Rows from expert 0 of block 4, named by matrix and row number. Rows with one number belong to one neuron. Each number is 128 + 32 x the weight over the matrix's rms, rounded and kept within 0 to 255. All counts start at 0. Numbers have three digits each.
# gate: expert gate (model.blocks.4.mlp.gate, 8x128x128), inputs 0-127
# up: expert up (model.blocks.4.mlp.up, 8x128x128), inputs 0-127
# down: expert down (model.blocks.4.mlp.down, 8x128x128, transposed), outputs 0-127
gate.62:131120155108098144146152117083148117151155087160150119105134136139166143111167161140113121107122147135161136095125148128106110141089133124136110121136127141148114118136143154138156146129107120168133111110128078147147129154171126114125157171137119132128122128090096143130103114145126159180115090142123121148128115101092176139139113183129113093131114126092123131108131111141118137116123
gate.63:140128147076063133188088128103125073133159139167168158110133152136137142155137098173179112090148096110164135153145143128199149145131152101161109132124126144109158114076116088107116120139133137136117128137109124172124139134093117148090170136110129121141137115137087123119138150113118166154137129143164114084153106111118131121129102122095074117131175135143153102132100114157144130078141
gate.64:093215000151119040046179004096178072124106109241110154110166216127136143139148130036039111163174160244148144159116149077137058169145185210084043181000095118238115162173043207101215107082162177043137048173175147140077054104056117084190116151108110176209071103062200110132198178157149091059145209164096253088171210121106076204099250204080070085147144131167036049131080182142203150076109
gate.65:173121134147129122165136086116199145116107175154128160129107119133111103115135131155138156147080116131132146139170094114162138146112117119154131143130133128124179135095124141106117094165119121132113116133112121153124095148102143151119124126122106104140148159110144093123138137133085148117128113124165107124156128120118140118109126143092128148130126071116142154131119156143086131142160
gate.66:118165137082111089111105096090086099128124133121207181144152130119161097157122120132133133100121115126096157118103121164143178146142146086131119122115071152121112131110087104126043127131117127154104145125092122092155101117121149118159114107146139097149077162128114131097121130103085135134121125078174084112084107118141182132129135192119113090135136129125117152124071102169116088123137
gate.67:123119108123155147163144125070101116124111116154143121146108160115128132121119123127150134100153127117082123122156134113114113173159132147124116129102103121159130117132113132146073115158119130115135105128121117114176161126091120132106087151136158138128174152130116139094138111123109130149121126065167106126147146140159153135109133130109125102132153152112129144078103114157160123103111
gate.68:126129099106145119134131182111132127125129142126129166127115138115132150123145119151183145103150110111135142105160140116147103126133148120111133125105152128128126117111103125128106108102134129104125104144109113167107138105121109113148115160144092160150131162138136136089158145119127137154129112156121131103110156140150128108097138128147123158127122128146151096084115145184121100155133
gate.69:143156091156075126126160092105132110106087116101145110127087116151153155142145140137151123145110094139122102115175114105115144152128118120144108113136079118128123123149101130099139136131109123145129158114146094114138099138114125146121149131139130106138156166101123133152157145103117103127107110147122143106144157065126160124094116141091133118143107133114135106107141114162128094153100
gate.70:155184118096088121146089091103130078145170147168155148126128112126092171151140160095106145103093079139133144137126045111139147154153103141132079132149082094081120111141162176128130103103126107154080114092141157110129125113128136141177115121132147113138126133108158155135156100122126120127144173156134169118114121122149129140119094151143163082133145160155040117130132086164138138128127
gate.71:125141121149103122103089137104141127123127146106155147126141110102126119117146180119139147107152132126132135123161119136141120150174130147105098117122098101068160156145107154117131131147122135121108101114146106170175139126118160081134099149097116129119155138107128098174144134143139157137126133130119143155129146143108098152154191133097120163147185135133164110090110106176158125098099
gate.72:112144117139128110117112142066140128093151128107143133120122123171123144115146142144130105125164131169134109117181111118154103112187136111168134093106166157145139113147150138158102092174135116102066102147145159154065135104143091125121092155106114106146105148113110115088187084098129123081163157149190058112113073094180121111124154158107095100149127083107069182110120127167109126116142
gate.73:152140135110146111099129154142165139131127170137113151119110151143151114133134148159141127131120127096128155081118102090136141086117112145132138111168178137124137127089140109146125136159113131100109121101145122114108152106118156157155102132093161104134165148123145094111171140106134146088154150141160090121168090134160135142109087131115135106140135138117109162103110100182157117162104
gate.74:166149103099084121151122122149142131117157131127172129124143148117158130157138168120150172153143114159160123132159122079094095084153121142165170111120127067116154127091107134127110113170116069134116063102116119177132141134149116123157117118079092122119129118090106154181112135109146102120108115135173155130126097065133164116131109130113156135166148160092091112109108173166134129074173
gate.75:144224135124080172148121101127214124163117122114154173100092144143107094116136079130120098132163132134136175172121154109132112128124148088126089119133116130136164116125114142131134143096140162122111132160133153129102131040097184147175168192095148097101137114127195063156167096084106090111134175144125095120193128151132102123139149183115116085151080129130169170060111121177101135163107
gate.76:157129130129144139137140109092121137100153138148179136154152136134181138134172137122148156177155139083112119105114138064138153135143128128147134131115105136096155099090106123126132114160085145149121089120147128121103124090146150167153142166096132109151114131077145092110102129121118119128155161181133154060146145111133175103135140159111140118145138109133148102169097107146120120154093
gate.77:055255073166133129000255146212233054255227165178147002179065254065201246150000170088049255073166204074142182255000110105167119000136094000137140000169130255176255212000133255159138255213024000255116255125013255049157202025255215158158255247004165070116027120120080140138162091000000088049128220115255123167117000140141123103000056242164255156080158014083255255123001068055000184200093
gate.78:133144060094197086118101198123143089152205198092139132128140101129147183128134145143128134216148130125126111109120117144193084131100126061184104080148166101056122151087129148207097110175135155176089164091163108133109100089188172144119138179137145119172157198031130137149157121089115147066102196146173138166156122120106136054145124175087096148102129112127150103089113085129089122085121
up.62:156139103138110120088118123158089162116155133119095132135146098164132138145139092115133143136086126135149141099114131102093123153109158114123130127092145120166135127100192134099112115154120109112165129102130145134141121148117147115119141096101108102135128110092139107097150114097093158128147103163143143129131115169182082153113101094130106125082127145143163116190134139144129147125148
up.63:147126090131148169100114156149147170054134114125145129133118159116159109130131143154103172142125160136140118149114079103120105108090108149147113142157120092094128108151126142110086131118123097143142124108157122183141181133144128129114125145098151117119086163117139174152136120140132104143138121155103144149134107126131125133129135114125125170087100110129071063113172145088128170135143
up.64:124061244117161255197077255109104157177132166026113125118071087142116128162139162189255117192075071050117106068150101233088180083091069047160215084248157170057136127043221040142099189179127064170118192065083097103156249183151156175063142106180161077041185188229074162126043090135158166218093074032108052130057050134143152062154026047177185136101158142073224207120181071154088144164172
up.65:163172139128163098160144145136176122120104139116124147116151110148154153143126146140137159135144149121101148069163156103154128134157175172182113147134105136126145103104141139130123162167109102148086110088144142092108082106085116124149145106093163133151162135136159143104148133105104166129159089130121131089108108090068110118093144131127127124133095077112123148123104145128137113104146
up.66:123143156180143153140144153133108162137160103126078078114129127110102129130153105140105119159122130175140096155122134114147119140102177167130116151158149070099135118140180165127126106108148123096110179162156126114106117109170149162145096160123142140107112136130137159168135094146157114117091143116096142124179162121101097131111104106133130150137101171101123073092174113101165161154103
up.67:125165113131143162164154111123158145098137126157121116093102138114123122097123148111156124165150121141139145115155150134170129150149119117147139114119110161120128132110097127123143140133089133109098081134106151187105116191177110104124136133123119129132142146131119138128137147112143112119141135126119104114135141099133128113123099121103146149131112101143134166120141135137106117100119
up.68:134124148119109104125124133176159139136116120149161131117106116125120116155152147154120108118141168146130144081146127096143123176105134120103181144146147118133114114109159113112137144132116126128125105122143142140126163113137137128077126142151152114151103107155100132138128134134173157097126129158103108150150164110139106106123140113095127099142133146125143164140115082125107088103141
up.69:092139122114115090151119108099135108106155136126157110105082116114133128158080099161108137142109121125102131166168175089158141108130163153152135143109128132095112131126096153141108110123158085157135123105105149118111124118175112123142090152118126162108106157112173125141141118137138141140107160109169109110118131075124165122122090142137187137128111142164131131140117115099130136146095
up.70:131130159128177156133140146121144166184155161131161114087139137106168097133109145162142179157124136132134105148153131077155137070142108113144114120099141159150137160095104121105178176111112147109155155123101130113172147142132139111150110157176094144136080144133145095119116135143092140131154142154157115064142140164130084105131121104149137114120158120106134149139078104122077133114142
up.71:163164186158117126119145126150124126143104128137152136109112121141134126121126152073125110160129057158152133125143131130176138133161124111087098125134136146134166129131136165123117111117177099133127144109143128133159068117108123160100136141149126116146125123132111126124154155154146113106119130149108108049111154110156128152102153119129110137149129091127119098133148107109159141125151
up.72:147150103114106140104112146140158094118089130146129148150123197126125156129137071121097124124076135120154100141169095137140146169147168134132111113103108128156112135143125116096085170104126140128094124125192100135086075095136141091139113128109103147119155109130136112148139135082176140119179153146156106117159106111161066108110128136145040091193155127108112159089090120108127128110115
up.73:126073154139121148146114082150150070119113133101111121110107090141189161131106079148169140127116106129111164110108133161115087161099084117074119147074143128133125124121073150144102097112156080152176094115114125129139146103133125122107096128126112137127120096112159111122093185120142160172115179131074111145073164130143114159120118121129144095108148118126139150101116141143091092122097
up.74:128128114110123112098136122122119099131122064127113116143117143147125161118136075134140136089105132142107127146116156132119120126131115102102150110112142133150118161137142097144150129093149140143137143134132140106141105121105122137113126121170116178163143113090094144142093134099123162115085080153127100132120156107106160115112157130122096112133114177163141103157126110174137185114149
up.75:152057119144154134110119194150151114126119182135129150166116135085156102148172188140121135111190093177116126117107055150108139156113137163173164133142102069100078139163142141150099105139080177133160160139123154107139134175162142147068142104126089133152142079108142172165108156140127186179131104206087129158134118071107081098097129058132142078094149128113079105107129101115144110113106
up.76:155108158188123143126105152167116161135145095164140124092105136156116114132131088160125162126131112119092112124128111172121099142143141107135164118145160109187132126140131126120101124133120142134092119116145143148130148135136129131127111107153104137140106126149170110192139149125132095113166091137084148155086129086138107097105097134135121133130146141146141131109116129083140116126112
up.77:234002154135109157255000108000025235000062161089099255060228000214084030109255141162216032221000047149161000000255093118062148245085111227143128255098120015045000089251121000141091020023255255026123000131221000216055038243000035091098000017255164163195151176150185113146138186234255148151167013137000191119115246110123147154232235009123000079218093222240000005124255181217255049031190
up.78:130102136173092090133170093081162044147079121154158150130108141159169079146143065102147122067131082131125104122113045110098113150105104175159171144104131115140128090134121115135151113097138147149186096106150148131091142151038133123131129096143120132148108129184115113170063103148147053105114106075105151125126117146168119192155161105152097130084111084079114099117116096160128147162136
down.62:136100122116116129146141153077147165162159114136113146128125086103127134092123135165143143142061116130126127127172180110129117124116116097113108094094118117113153142129158142099133094109114113146114131137132102128151134125082191116124148163111124124098136117131127140133123089106141129116114180128140099115152116105122070140115141107108129138113158144131108114148134130104118099155123
down.63:166127132147159130147127162145114140130149100124149133183115125117140144126110151125120063120128105127170117146134118128117155113133205116118133100082113121073118151185117119182112147133175100115125124151135115162118048109118138100133152144122081135183099122112152128110145100115137151130151169119117130166135142105143139112084130129125099134142096113131134126133089094139112113113091
down.64:175096036041146120148120120059217124200103100140196151214081181057214114255231186149189219086186136148130209138212131131079164086240201087199054159065148098102169107092000145131099037159151139180090113066131083211147000122122098160255147149183183007253091119115192044191152202080210104096146185063160051059196154009088183159255105062160056049178116070145143091091093161205013152111152
down.65:124153142139130113148102117118122150126118092144124117116138145142098147110123146147112089145162141176150113129148128101114160152096146124148149182128127121083104131157168136154106146145130144111129119099120147157152130133147113144109194103132141154151126154109128113155142134099148108129127141137111132072135163123118104181114150096137137120124113118119093116088141111110138142098121
down.66:191158130100111100076096102090151050133139125138157115162172140158143106151112149115133144153121113161121152112132160119126166139131121157125112161118096126164088108171114116121092088134132178150160092083118153207179109143092131165185117100142111138108105143113112091193168148125109169112110177115121110087172121106142078153154120134171034110105111126137112202130104123166103132121190
down.67:110153111123117128128108131142140094118113124196161126176127078117140111124092131111147145139124140144116130081113145107113105124124160120122116148112112126139110113078147101116143127113145090135135089122155109126101127156140117142135137136140102121098113133120106121108101115141139173115148135113140140132100163141132117131132113138118149156127146142104147085137116124141152125108177
down.68:125146097133115152110111133133131116110144109143136145151140153133157138133125137103149120136135137084074116112120184129108109128119102114139126160149127093137108147152162081133160167094142134122133125104158152153117099141138124172155165115092114118111163137109094101073149158121124112140101171150115150102111095114165126125106144136107114126120113144133159105132141112110154139109155
down.69:107128161156133130094131106161126113116128171106105130140126097135128150131145132160157125089134112144099147148101130161110127120093122154132138145096137093117068107123164090151124081141058095162120131088142162161107137139152118148102157135149079155136126113125117124134127151136145147133125107134088116132153114129129128143155125116113105114134077103140160131165118107139154090107164
down.70:106111127143099159077145111151098106130152197122157180114084102162120120158123124141133170118129164146108133093135099141151095099110120117163123114130153143124140096132142159118120105139145132093112127116169124062112122120110118089136144155166138135161126137131113114185126117121152153131144161152133070121139100114147108108144122127142115151190151095150104155156175160132108167131146
down.71:125144145125142163089159096175112100125110139111116146138103115141111138157112124155109143130094127135143109128132168122106121127094142138125148143153161146142168109142114144158181149137131136162138163121124130122130088120146138127121167098136152142108137148136137134113146136140130142141108179112124167133123077186122143158133136131121126141100104127133135125130135145127151158117108
down.72:114072133178133112154171178114111085148092089095127100130133153156119117170135122123145083188132183122135142084121162075116161114113147154135142167140148137129084140073113140137197140129145123134158125153137136103164176139134148133130076166118122120127098138110098104163118113119146130125104133163130127136170117129112112158113172137113095130150108179121139101108121108115150075148079
down.73:160136110137130134111138153089157133124130080158114121124106149158126124135149142126119103146159146169087138131117164076161135164158117108082085158146075120150157095117133149094163115135105133096130123098154139130143154087130094124084115124132098141133119110110159118161132113114111075145154161108132109146129136083104117142151087129156189106154128097141188123129122117169155147148129
down.74:112095118146135155153124087104139172118124121140112151103111096132101120112131153073114156098100138121108103133155143161129105127134164098130146088154142088086134143158178148132143107152084121113083103101129164141133134123130094088108115103150080114090123091122158128110112145126098126107113149092113112134085128138131110143157146096150134161127141108086099083161111106108119123088155
down.75:133162103113126138132136122095143164098133150126144144145100142099147132103083152175118179124116143168138137137130074166134074145174147141114101098111108182151134157123124136095102142117113141081064094125101101147111189106182133095190123170143143100120148174127171109131115114137137142152172170123128136045097101093132113071160141146123180137113134125132131157133117081155135125163097
down.76:105130127143107089133122121087155125144115140122102123144154151087131133160119085084143121125128097178134126175119133109168142120136135146110106124125164175104120145123093157135134110121141114060096116163157176129163125120138138109145145157122132116108152113108133113115151152084179082128102178119145125106125139150156147172101140141127079115152131150200125090108149112092146105092111
down.77:255220118000024000102178049000255201255179156152144165161110218195202254203051175089185255072072174077157128160062168078242047088205132085221000019066040097149164187110066202066000083247084192184037106156061088187146166134146255063162255255000163000099163141110197157172173162165003072200200255180206086160142034000117066037094090225085205018091094040148140255139000051255000037116000
down.78:179124100042132162141144079096201158101128154075186116098144125135125151164172168194087124173140127113067120111170094101115142092165070125149111131103111148123163127073129150171173138132115116108107118067202107105140105100131138095131136175077180110095140094094092097103188087103160122088103162166121126090099114151092116083090163103093083112097091122153110122142110136191134113089085