From a checkpoint of a small rotation predictor.
Model: 48-pixel images, arch vit, moe expert_choice, num experts 8, patch size [8, 8], layers 14, width 128.
Training: adamw at rate 0.0029, 9900 steps, batches of 256.
Data: trained on photos of plants, animals and fungi (iNaturalist), 38949 training examples, 65.1 epochs.
Rows from expert 6 of block 10, named by matrix and row number. Rows with one number belong to one neuron. Each number is 200 + 30 x the weight over the matrix's rms, rounded and kept within 0 to 999. All counts start at 0.
# gate: expert gate (model.blocks.10.mlp.gate, 8x128x128), inputs 0-127
# up: expert up (model.blocks.10.mlp.up, 8x128x128), inputs 0-127
# down: expert down (model.blocks.10.mlp.down, 8x128x128, transposed), outputs 0-127
gate.0,231,195,155,190,232,201,199,184,199,188,212,199,251,227,212,265,263,193,180,212,226,168,201,173,199,226,218,247,162,210,217,182,193,190,212,154,186,190,234,193,249,212,205,226,213,239,201,199,220,208,187,216,230,203,201,202,201,144,221,196,203,206,151,219,181,222,179,173,233,181,246,183,226,159,155,252,172,193,245,187,173,169,188,211,189,198,179,201,216,158,212,249,163,203,172,210,218,194,161,116,193,240,144,200,226,141,194,161,197,212,233,165,212,230,199,232,197,191,216,217,196,203,173,223,244,167,214,131
up.0,167,171,173,232,220,171,218,195,145,162,115,167,215,211,192,226,206,252,184,290,225,151,240,163,228,243,209,228,215,229,188,192,266,224,133,244,196,137,207,164,196,182,177,194,206,206,220,211,195,178,242,157,177,178,96,187,230,194,164,210,198,233,120,191,177,168,202,188,230,141,211,183,124,196,173,212,159,181,207,165,185,198,156,189,187,246,222,215,246,157,202,190,244,242,169,211,170,184,179,113,180,216,158,202,197,170,207,220,196,193,168,214,208,202,187,250,210,184,207,185,177,218,154,173,161,188,231,202
down.0,184,189,195,180,221,179,230,176,187,229,199,195,206,261,256,193,215,267,196,196,170,191,196,201,193,169,183,201,269,236,190,192,211,242,160,162,264,197,201,229,210,210,177,198,148,204,205,208,185,212,172,218,241,241,199,203,166,202,231,190,243,248,188,225,206,230,177,215,172,174,151,213,193,232,175,189,227,230,191,186,191,161,155,223,201,206,210,212,255,232,251,233,245,211,277,236,175,193,213,194,198,174,222,198,179,223,203,189,192,189,155,216,212,183,202,150,183,154,274,205,266,207,247,249,183,199,170,148
gate.1,218,202,225,191,205,183,201,190,203,172,216,229,224,180,189,241,230,228,185,196,191,187,201,178,184,231,146,135,187,191,221,139,221,207,235,158,194,193,210,198,190,156,162,219,170,206,198,205,236,231,205,185,210,212,164,193,195,262,192,193,140,230,203,233,210,212,238,151,273,243,159,210,179,197,185,220,214,247,182,157,181,163,243,195,226,198,189,206,217,242,129,249,203,230,174,189,160,210,228,166,114,227,204,222,180,201,184,238,196,233,202,221,203,194,245,168,183,207,165,202,196,214,172,204,228,138,167,186
up.1,198,159,171,170,226,249,165,220,159,201,208,235,165,181,179,216,196,193,203,164,244,230,200,157,224,186,175,219,189,191,228,187,237,195,206,203,182,212,244,217,210,284,174,203,195,200,213,200,181,222,195,182,220,199,196,222,250,211,203,149,218,170,195,129,169,186,206,246,196,218,211,200,193,226,182,154,174,208,174,191,219,226,215,174,174,204,261,183,200,246,190,188,277,207,266,229,227,166,234,165,181,223,222,177,142,197,151,154,160,203,197,218,243,170,175,217,232,206,182,239,237,214,194,177,171,192,239,182
down.1,240,154,189,185,199,172,187,212,232,172,145,146,186,209,155,208,176,196,192,180,236,170,243,244,263,188,201,225,157,177,191,217,221,214,240,223,182,171,234,197,241,261,210,217,186,214,206,227,201,207,215,171,227,200,150,198,203,236,184,227,227,181,175,166,186,227,198,215,230,225,201,218,252,192,188,197,200,174,244,181,182,232,190,193,181,215,202,239,158,188,170,180,189,159,183,125,229,207,193,266,242,187,175,166,197,222,154,242,227,244,194,210,197,163,266,237,189,148,147,167,254,177,191,177,208,181,189,215
gate.2,235,130,174,163,220,195,219,228,255,175,174,210,241,253,172,212,211,170,208,200,212,180,154,181,169,185,212,218,243,200,215,172,238,167,167,213,160,185,184,213,194,185,212,243,163,235,275,210,151,159,211,203,215,149,207,203,187,189,211,209,183,197,159,152,188,200,191,146,220,218,183,179,195,194,145,144,213,232,128,207,241,209,210,216,243,208,227,206,202,203,189,219,207,233,181,195,184,229,207,179,195,161,208,229,198,181,220,223,161,227,175,220,172,184,212,241,184,177,176,215,237,250,222,207,189,250,180,139
up.2,176,213,248,229,129,201,164,268,270,161,209,177,224,177,178,191,180,194,202,177,209,269,219,183,239,239,201,153,173,209,134,262,152,199,197,205,199,216,184,275,251,167,158,179,214,157,223,218,148,229,215,229,196,251,202,191,213,228,189,209,190,205,227,208,208,210,254,205,194,168,192,215,207,162,219,188,207,176,181,226,202,222,226,238,172,197,155,169,201,247,175,197,153,232,189,184,205,170,240,238,207,217,174,158,275,247,232,189,186,170,177,230,213,188,131,223,219,239,217,206,217,189,191,240,184,216,205,242
down.2,191,177,211,229,250,172,157,230,179,174,223,208,198,131,251,174,185,214,166,218,184,194,204,226,204,225,178,187,248,206,217,210,218,193,262,210,239,158,242,232,180,230,182,253,197,147,135,211,212,146,168,176,176,209,210,111,227,187,128,188,212,222,181,147,156,168,132,216,185,226,227,173,166,194,280,199,152,176,203,227,189,182,228,223,165,167,159,230,204,178,211,281,204,224,204,215,206,190,142,269,232,149,194,210,193,233,172,169,196,204,201,182,198,229,178,197,197,220,202,227,196,180,159,246,219,190,229,238
gate.3,213,183,216,248,196,182,192,195,157,164,165,198,194,209,172,215,216,192,190,211,196,191,160,204,205,230,202,185,206,240,243,181,161,186,180,177,206,192,192,200,217,200,189,205,192,194,170,202,234,184,193,217,222,226,190,211,217,211,195,240,201,163,217,167,167,235,244,211,196,183,174,168,213,158,205,190,187,242,216,233,221,232,173,235,255,158,162,211,204,200,218,254,236,191,238,234,210,175,181,229,192,192,206,196,217,206,153,231,221,209,231,202,188,213,196,207,203,242,214,149,166,180,184,196,173,212,150,201
up.3,246,221,211,190,203,195,227,196,185,203,201,162,195,180,234,174,179,197,211,156,175,213,211,205,203,261,196,225,274,216,185,218,220,204,177,268,236,189,202,276,193,189,172,206,206,203,222,186,210,222,201,221,172,163,222,237,202,223,180,180,199,192,204,192,206,199,188,221,235,182,180,206,171,218,193,259,238,205,226,166,203,232,242,230,198,225,220,217,212,186,192,225,205,201,180,191,205,198,194,192,202,237,197,232,206,200,175,233,184,242,187,252,181,195,163,186,238,205,141,193,194,164,207,198,169,208,198,179
down.3,210,233,210,201,166,187,220,194,210,219,151,183,208,169,202,216,243,183,193,212,186,193,199,145,202,214,220,228,233,194,199,238,177,217,255,212,187,250,238,232,224,185,193,201,231,163,220,186,150,194,160,207,195,154,234,168,167,121,187,217,236,243,222,187,227,172,171,231,265,188,190,182,232,194,223,220,163,256,231,228,176,189,217,164,208,234,215,184,219,213,178,254,186,205,231,185,199,245,212,214,183,233,202,203,200,174,192,178,200,145,168,223,194,161,179,176,194,179,237,196,204,202,158,199,232,183,167,169
gate.4,202,197,198,165,226,224,239,210,154,173,193,205,169,232,201,171,202,174,183,157,214,240,149,246,220,164,217,203,185,180,226,110,217,201,186,240,211,169,155,211,227,143,199,210,158,201,184,166,142,224,173,242,203,153,141,216,204,166,175,188,229,218,248,181,168,169,166,212,228,133,199,251,240,177,235,225,174,214,150,246,207,192,177,239,209,177,224,142,234,201,181,215,229,264,197,211,212,214,201,201,214,250,205,227,157,183,209,243,200,199,179,200,186,160,188,192,217,159,202,189,179,227,213,244,136,189,230,200
up.4,193,178,166,170,199,182,198,213,193,191,211,201,247,192,181,192,199,198,172,176,173,154,202,209,195,189,146,215,195,182,202,225,179,183,192,224,195,201,159,227,174,248,164,188,241,229,169,191,153,199,208,190,205,193,186,212,168,201,202,190,156,195,243,236,218,282,247,173,167,197,161,210,227,215,205,198,221,223,209,169,205,176,192,183,224,156,205,218,208,138,189,216,188,155,205,211,131,207,207,213,171,167,207,236,237,204,197,202,178,169,196,137,162,212,228,198,155,156,198,227,217,205,177,259,248,158,184,178
down.4,198,214,211,196,230,204,191,200,193,149,214,179,250,195,197,137,224,202,201,196,223,165,239,172,158,203,176,214,206,191,200,293,268,177,201,160,148,215,179,220,225,176,218,245,190,192,178,170,291,159,227,198,226,187,181,224,228,239,212,221,179,200,171,179,228,128,222,191,215,202,127,172,199,189,209,190,133,206,219,228,179,246,203,235,232,201,226,201,172,229,181,258,250,218,188,196,214,246,184,198,202,174,194,217,180,220,203,143,204,185,264,189,254,213,214,207,202,206,229,254,183,238,211,130,206,158,203,167
gate.5,192,198,149,154,188,190,177,198,179,187,210,180,169,192,192,214,261,194,252,227,254,218,206,199,184,171,237,223,179,216,187,196,125,202,155,191,234,178,239,231,224,197,288,192,187,228,165,121,247,150,240,183,171,144,212,259,217,131,201,182,175,226,191,251,196,176,183,209,190,226,269,202,175,251,134,170,175,221,157,170,234,232,209,259,234,171,200,151,167,217,256,256,173,198,243,198,196,166,241,222,261,202,267,221,176,202,228,193,238,250,241,225,175,215,182,239,186,226,153,152,232,172,169,214,212,193,207,217
up.5,197,134,250,271,157,207,231,229,207,228,219,197,258,230,248,223,206,212,187,172,190,217,264,189,163,204,223,234,242,243,202,224,246,143,185,204,206,155,147,131,188,194,234,212,203,185,187,195,172,142,199,212,211,243,210,152,257,243,198,143,199,238,194,172,233,206,203,150,250,219,197,205,209,204,211,167,228,221,232,231,199,228,223,204,159,168,161,246,197,227,155,193,255,261,188,195,217,187,247,173,200,157,210,251,192,160,136,226,171,170,212,171,225,195,201,220,185,222,146,163,146,225,233,188,218,160,221,225
down.5,247,282,165,133,235,134,191,163,151,146,221,193,205,198,131,188,252,241,173,179,147,206,225,215,170,200,196,240,262,191,175,163,165,180,215,190,212,225,214,224,253,224,213,224,177,191,155,164,231,198,273,200,198,217,207,218,186,184,256,200,196,164,179,172,252,184,235,195,213,228,205,251,264,217,193,190,222,215,180,148,262,205,207,197,156,246,201,210,221,158,222,190,233,189,156,193,188,160,181,185,154,210,175,225,157,202,224,138,225,258,221,250,214,206,251,154,173,202,201,163,205,228,223,218,162,179,218,180
gate.6,219,213,154,183,174,170,232,200,228,167,219,207,219,216,215,210,220,175,229,189,170,205,168,213,148,198,221,190,239,238,192,213,205,167,216,194,200,202,199,210,182,243,219,224,176,202,248,185,158,170,183,151,159,213,195,195,206,165,173,170,192,218,252,193,191,191,164,244,201,154,166,213,203,220,225,220,195,221,255,237,170,219,244,223,216,197,202,187,212,230,211,149,219,211,226,186,210,198,211,219,221,210,190,175,157,195,260,197,195,156,206,198,182,262,179,159,237,211,127,173,212,201,195,236,187,231,207,221
up.6,245,116,196,195,184,196,143,241,212,232,149,209,159,183,167,248,214,184,179,186,173,205,204,173,141,174,184,183,195,204,195,185,150,202,226,254,215,171,203,210,163,165,218,233,180,179,180,200,176,194,239,192,156,209,225,199,216,189,209,157,228,244,243,139,196,200,163,216,184,168,215,223,229,208,226,182,209,189,227,155,157,214,169,193,210,196,201,229,172,207,141,152,202,225,201,156,199,178,205,184,226,249,185,189,175,236,169,193,213,158,198,187,197,188,141,183,213,209,277,225,199,167,235,171,162,213,177,186
down.6,199,201,181,171,244,174,209,165,157,230,154,225,195,192,197,253,219,183,168,181,211,178,162,188,193,236,248,186,175,205,193,187,227,156,227,214,171,178,189,250,166,210,134,234,227,198,196,250,195,178,219,165,214,197,179,268,220,155,203,207,194,180,233,160,193,250,219,207,190,180,227,187,216,220,162,255,227,190,166,270,207,154,205,240,198,159,223,204,174,174,205,178,211,169,197,237,172,221,141,207,236,198,202,182,175,242,208,238,161,219,197,161,171,180,195,172,213,181,167,183,205,226,193,233,198,195,193,158
gate.7,225,204,123,224,192,193,227,194,219,167,262,216,270,187,165,146,219,197,197,210,202,199,190,180,219,214,155,207,231,166,198,195,213,244,208,113,147,257,179,192,187,250,213,223,201,178,190,178,219,153,185,224,227,205,189,188,207,210,205,209,221,222,185,203,197,162,194,194,149,196,180,203,226,210,176,246,197,205,204,210,196,204,170,181,210,235,202,219,177,233,188,216,206,205,212,162,245,178,186,199,208,184,150,182,179,205,190,164,192,162,158,138,228,180,178,180,223,205,188,185,197,174,222,191,176,200,186,195
up.7,174,192,202,211,210,237,198,179,188,176,209,188,212,243,242,215,233,165,176,208,212,217,144,215,163,203,205,193,195,205,246,169,169,261,242,242,194,218,181,222,174,227,149,223,200,214,164,219,190,240,224,173,203,168,206,224,166,201,180,194,212,190,176,179,215,192,186,158,168,253,187,188,234,168,191,224,207,176,246,154,217,190,236,194,284,192,202,205,247,204,201,195,248,259,152,202,204,196,210,250,234,184,168,182,200,185,159,225,264,174,229,191,168,186,203,220,226,199,177,208,263,149,210,202,194,218,175,194
down.7,189,195,160,186,229,201,211,211,198,231,261,226,176,183,224,238,172,208,181,201,229,184,204,179,230,171,201,147,189,232,254,207,195,197,209,166,223,192,226,155,191,187,188,209,205,159,184,251,264,179,206,220,166,201,188,157,234,195,185,199,179,215,202,178,197,216,174,204,184,206,178,219,200,219,217,160,204,197,185,166,166,183,193,141,270,136,264,208,168,175,146,211,226,190,175,177,232,258,193,162,220,211,189,235,193,183,201,155,196,215,210,208,199,219,174,253,187,189,215,203,186,204,213,209,238,192,166,215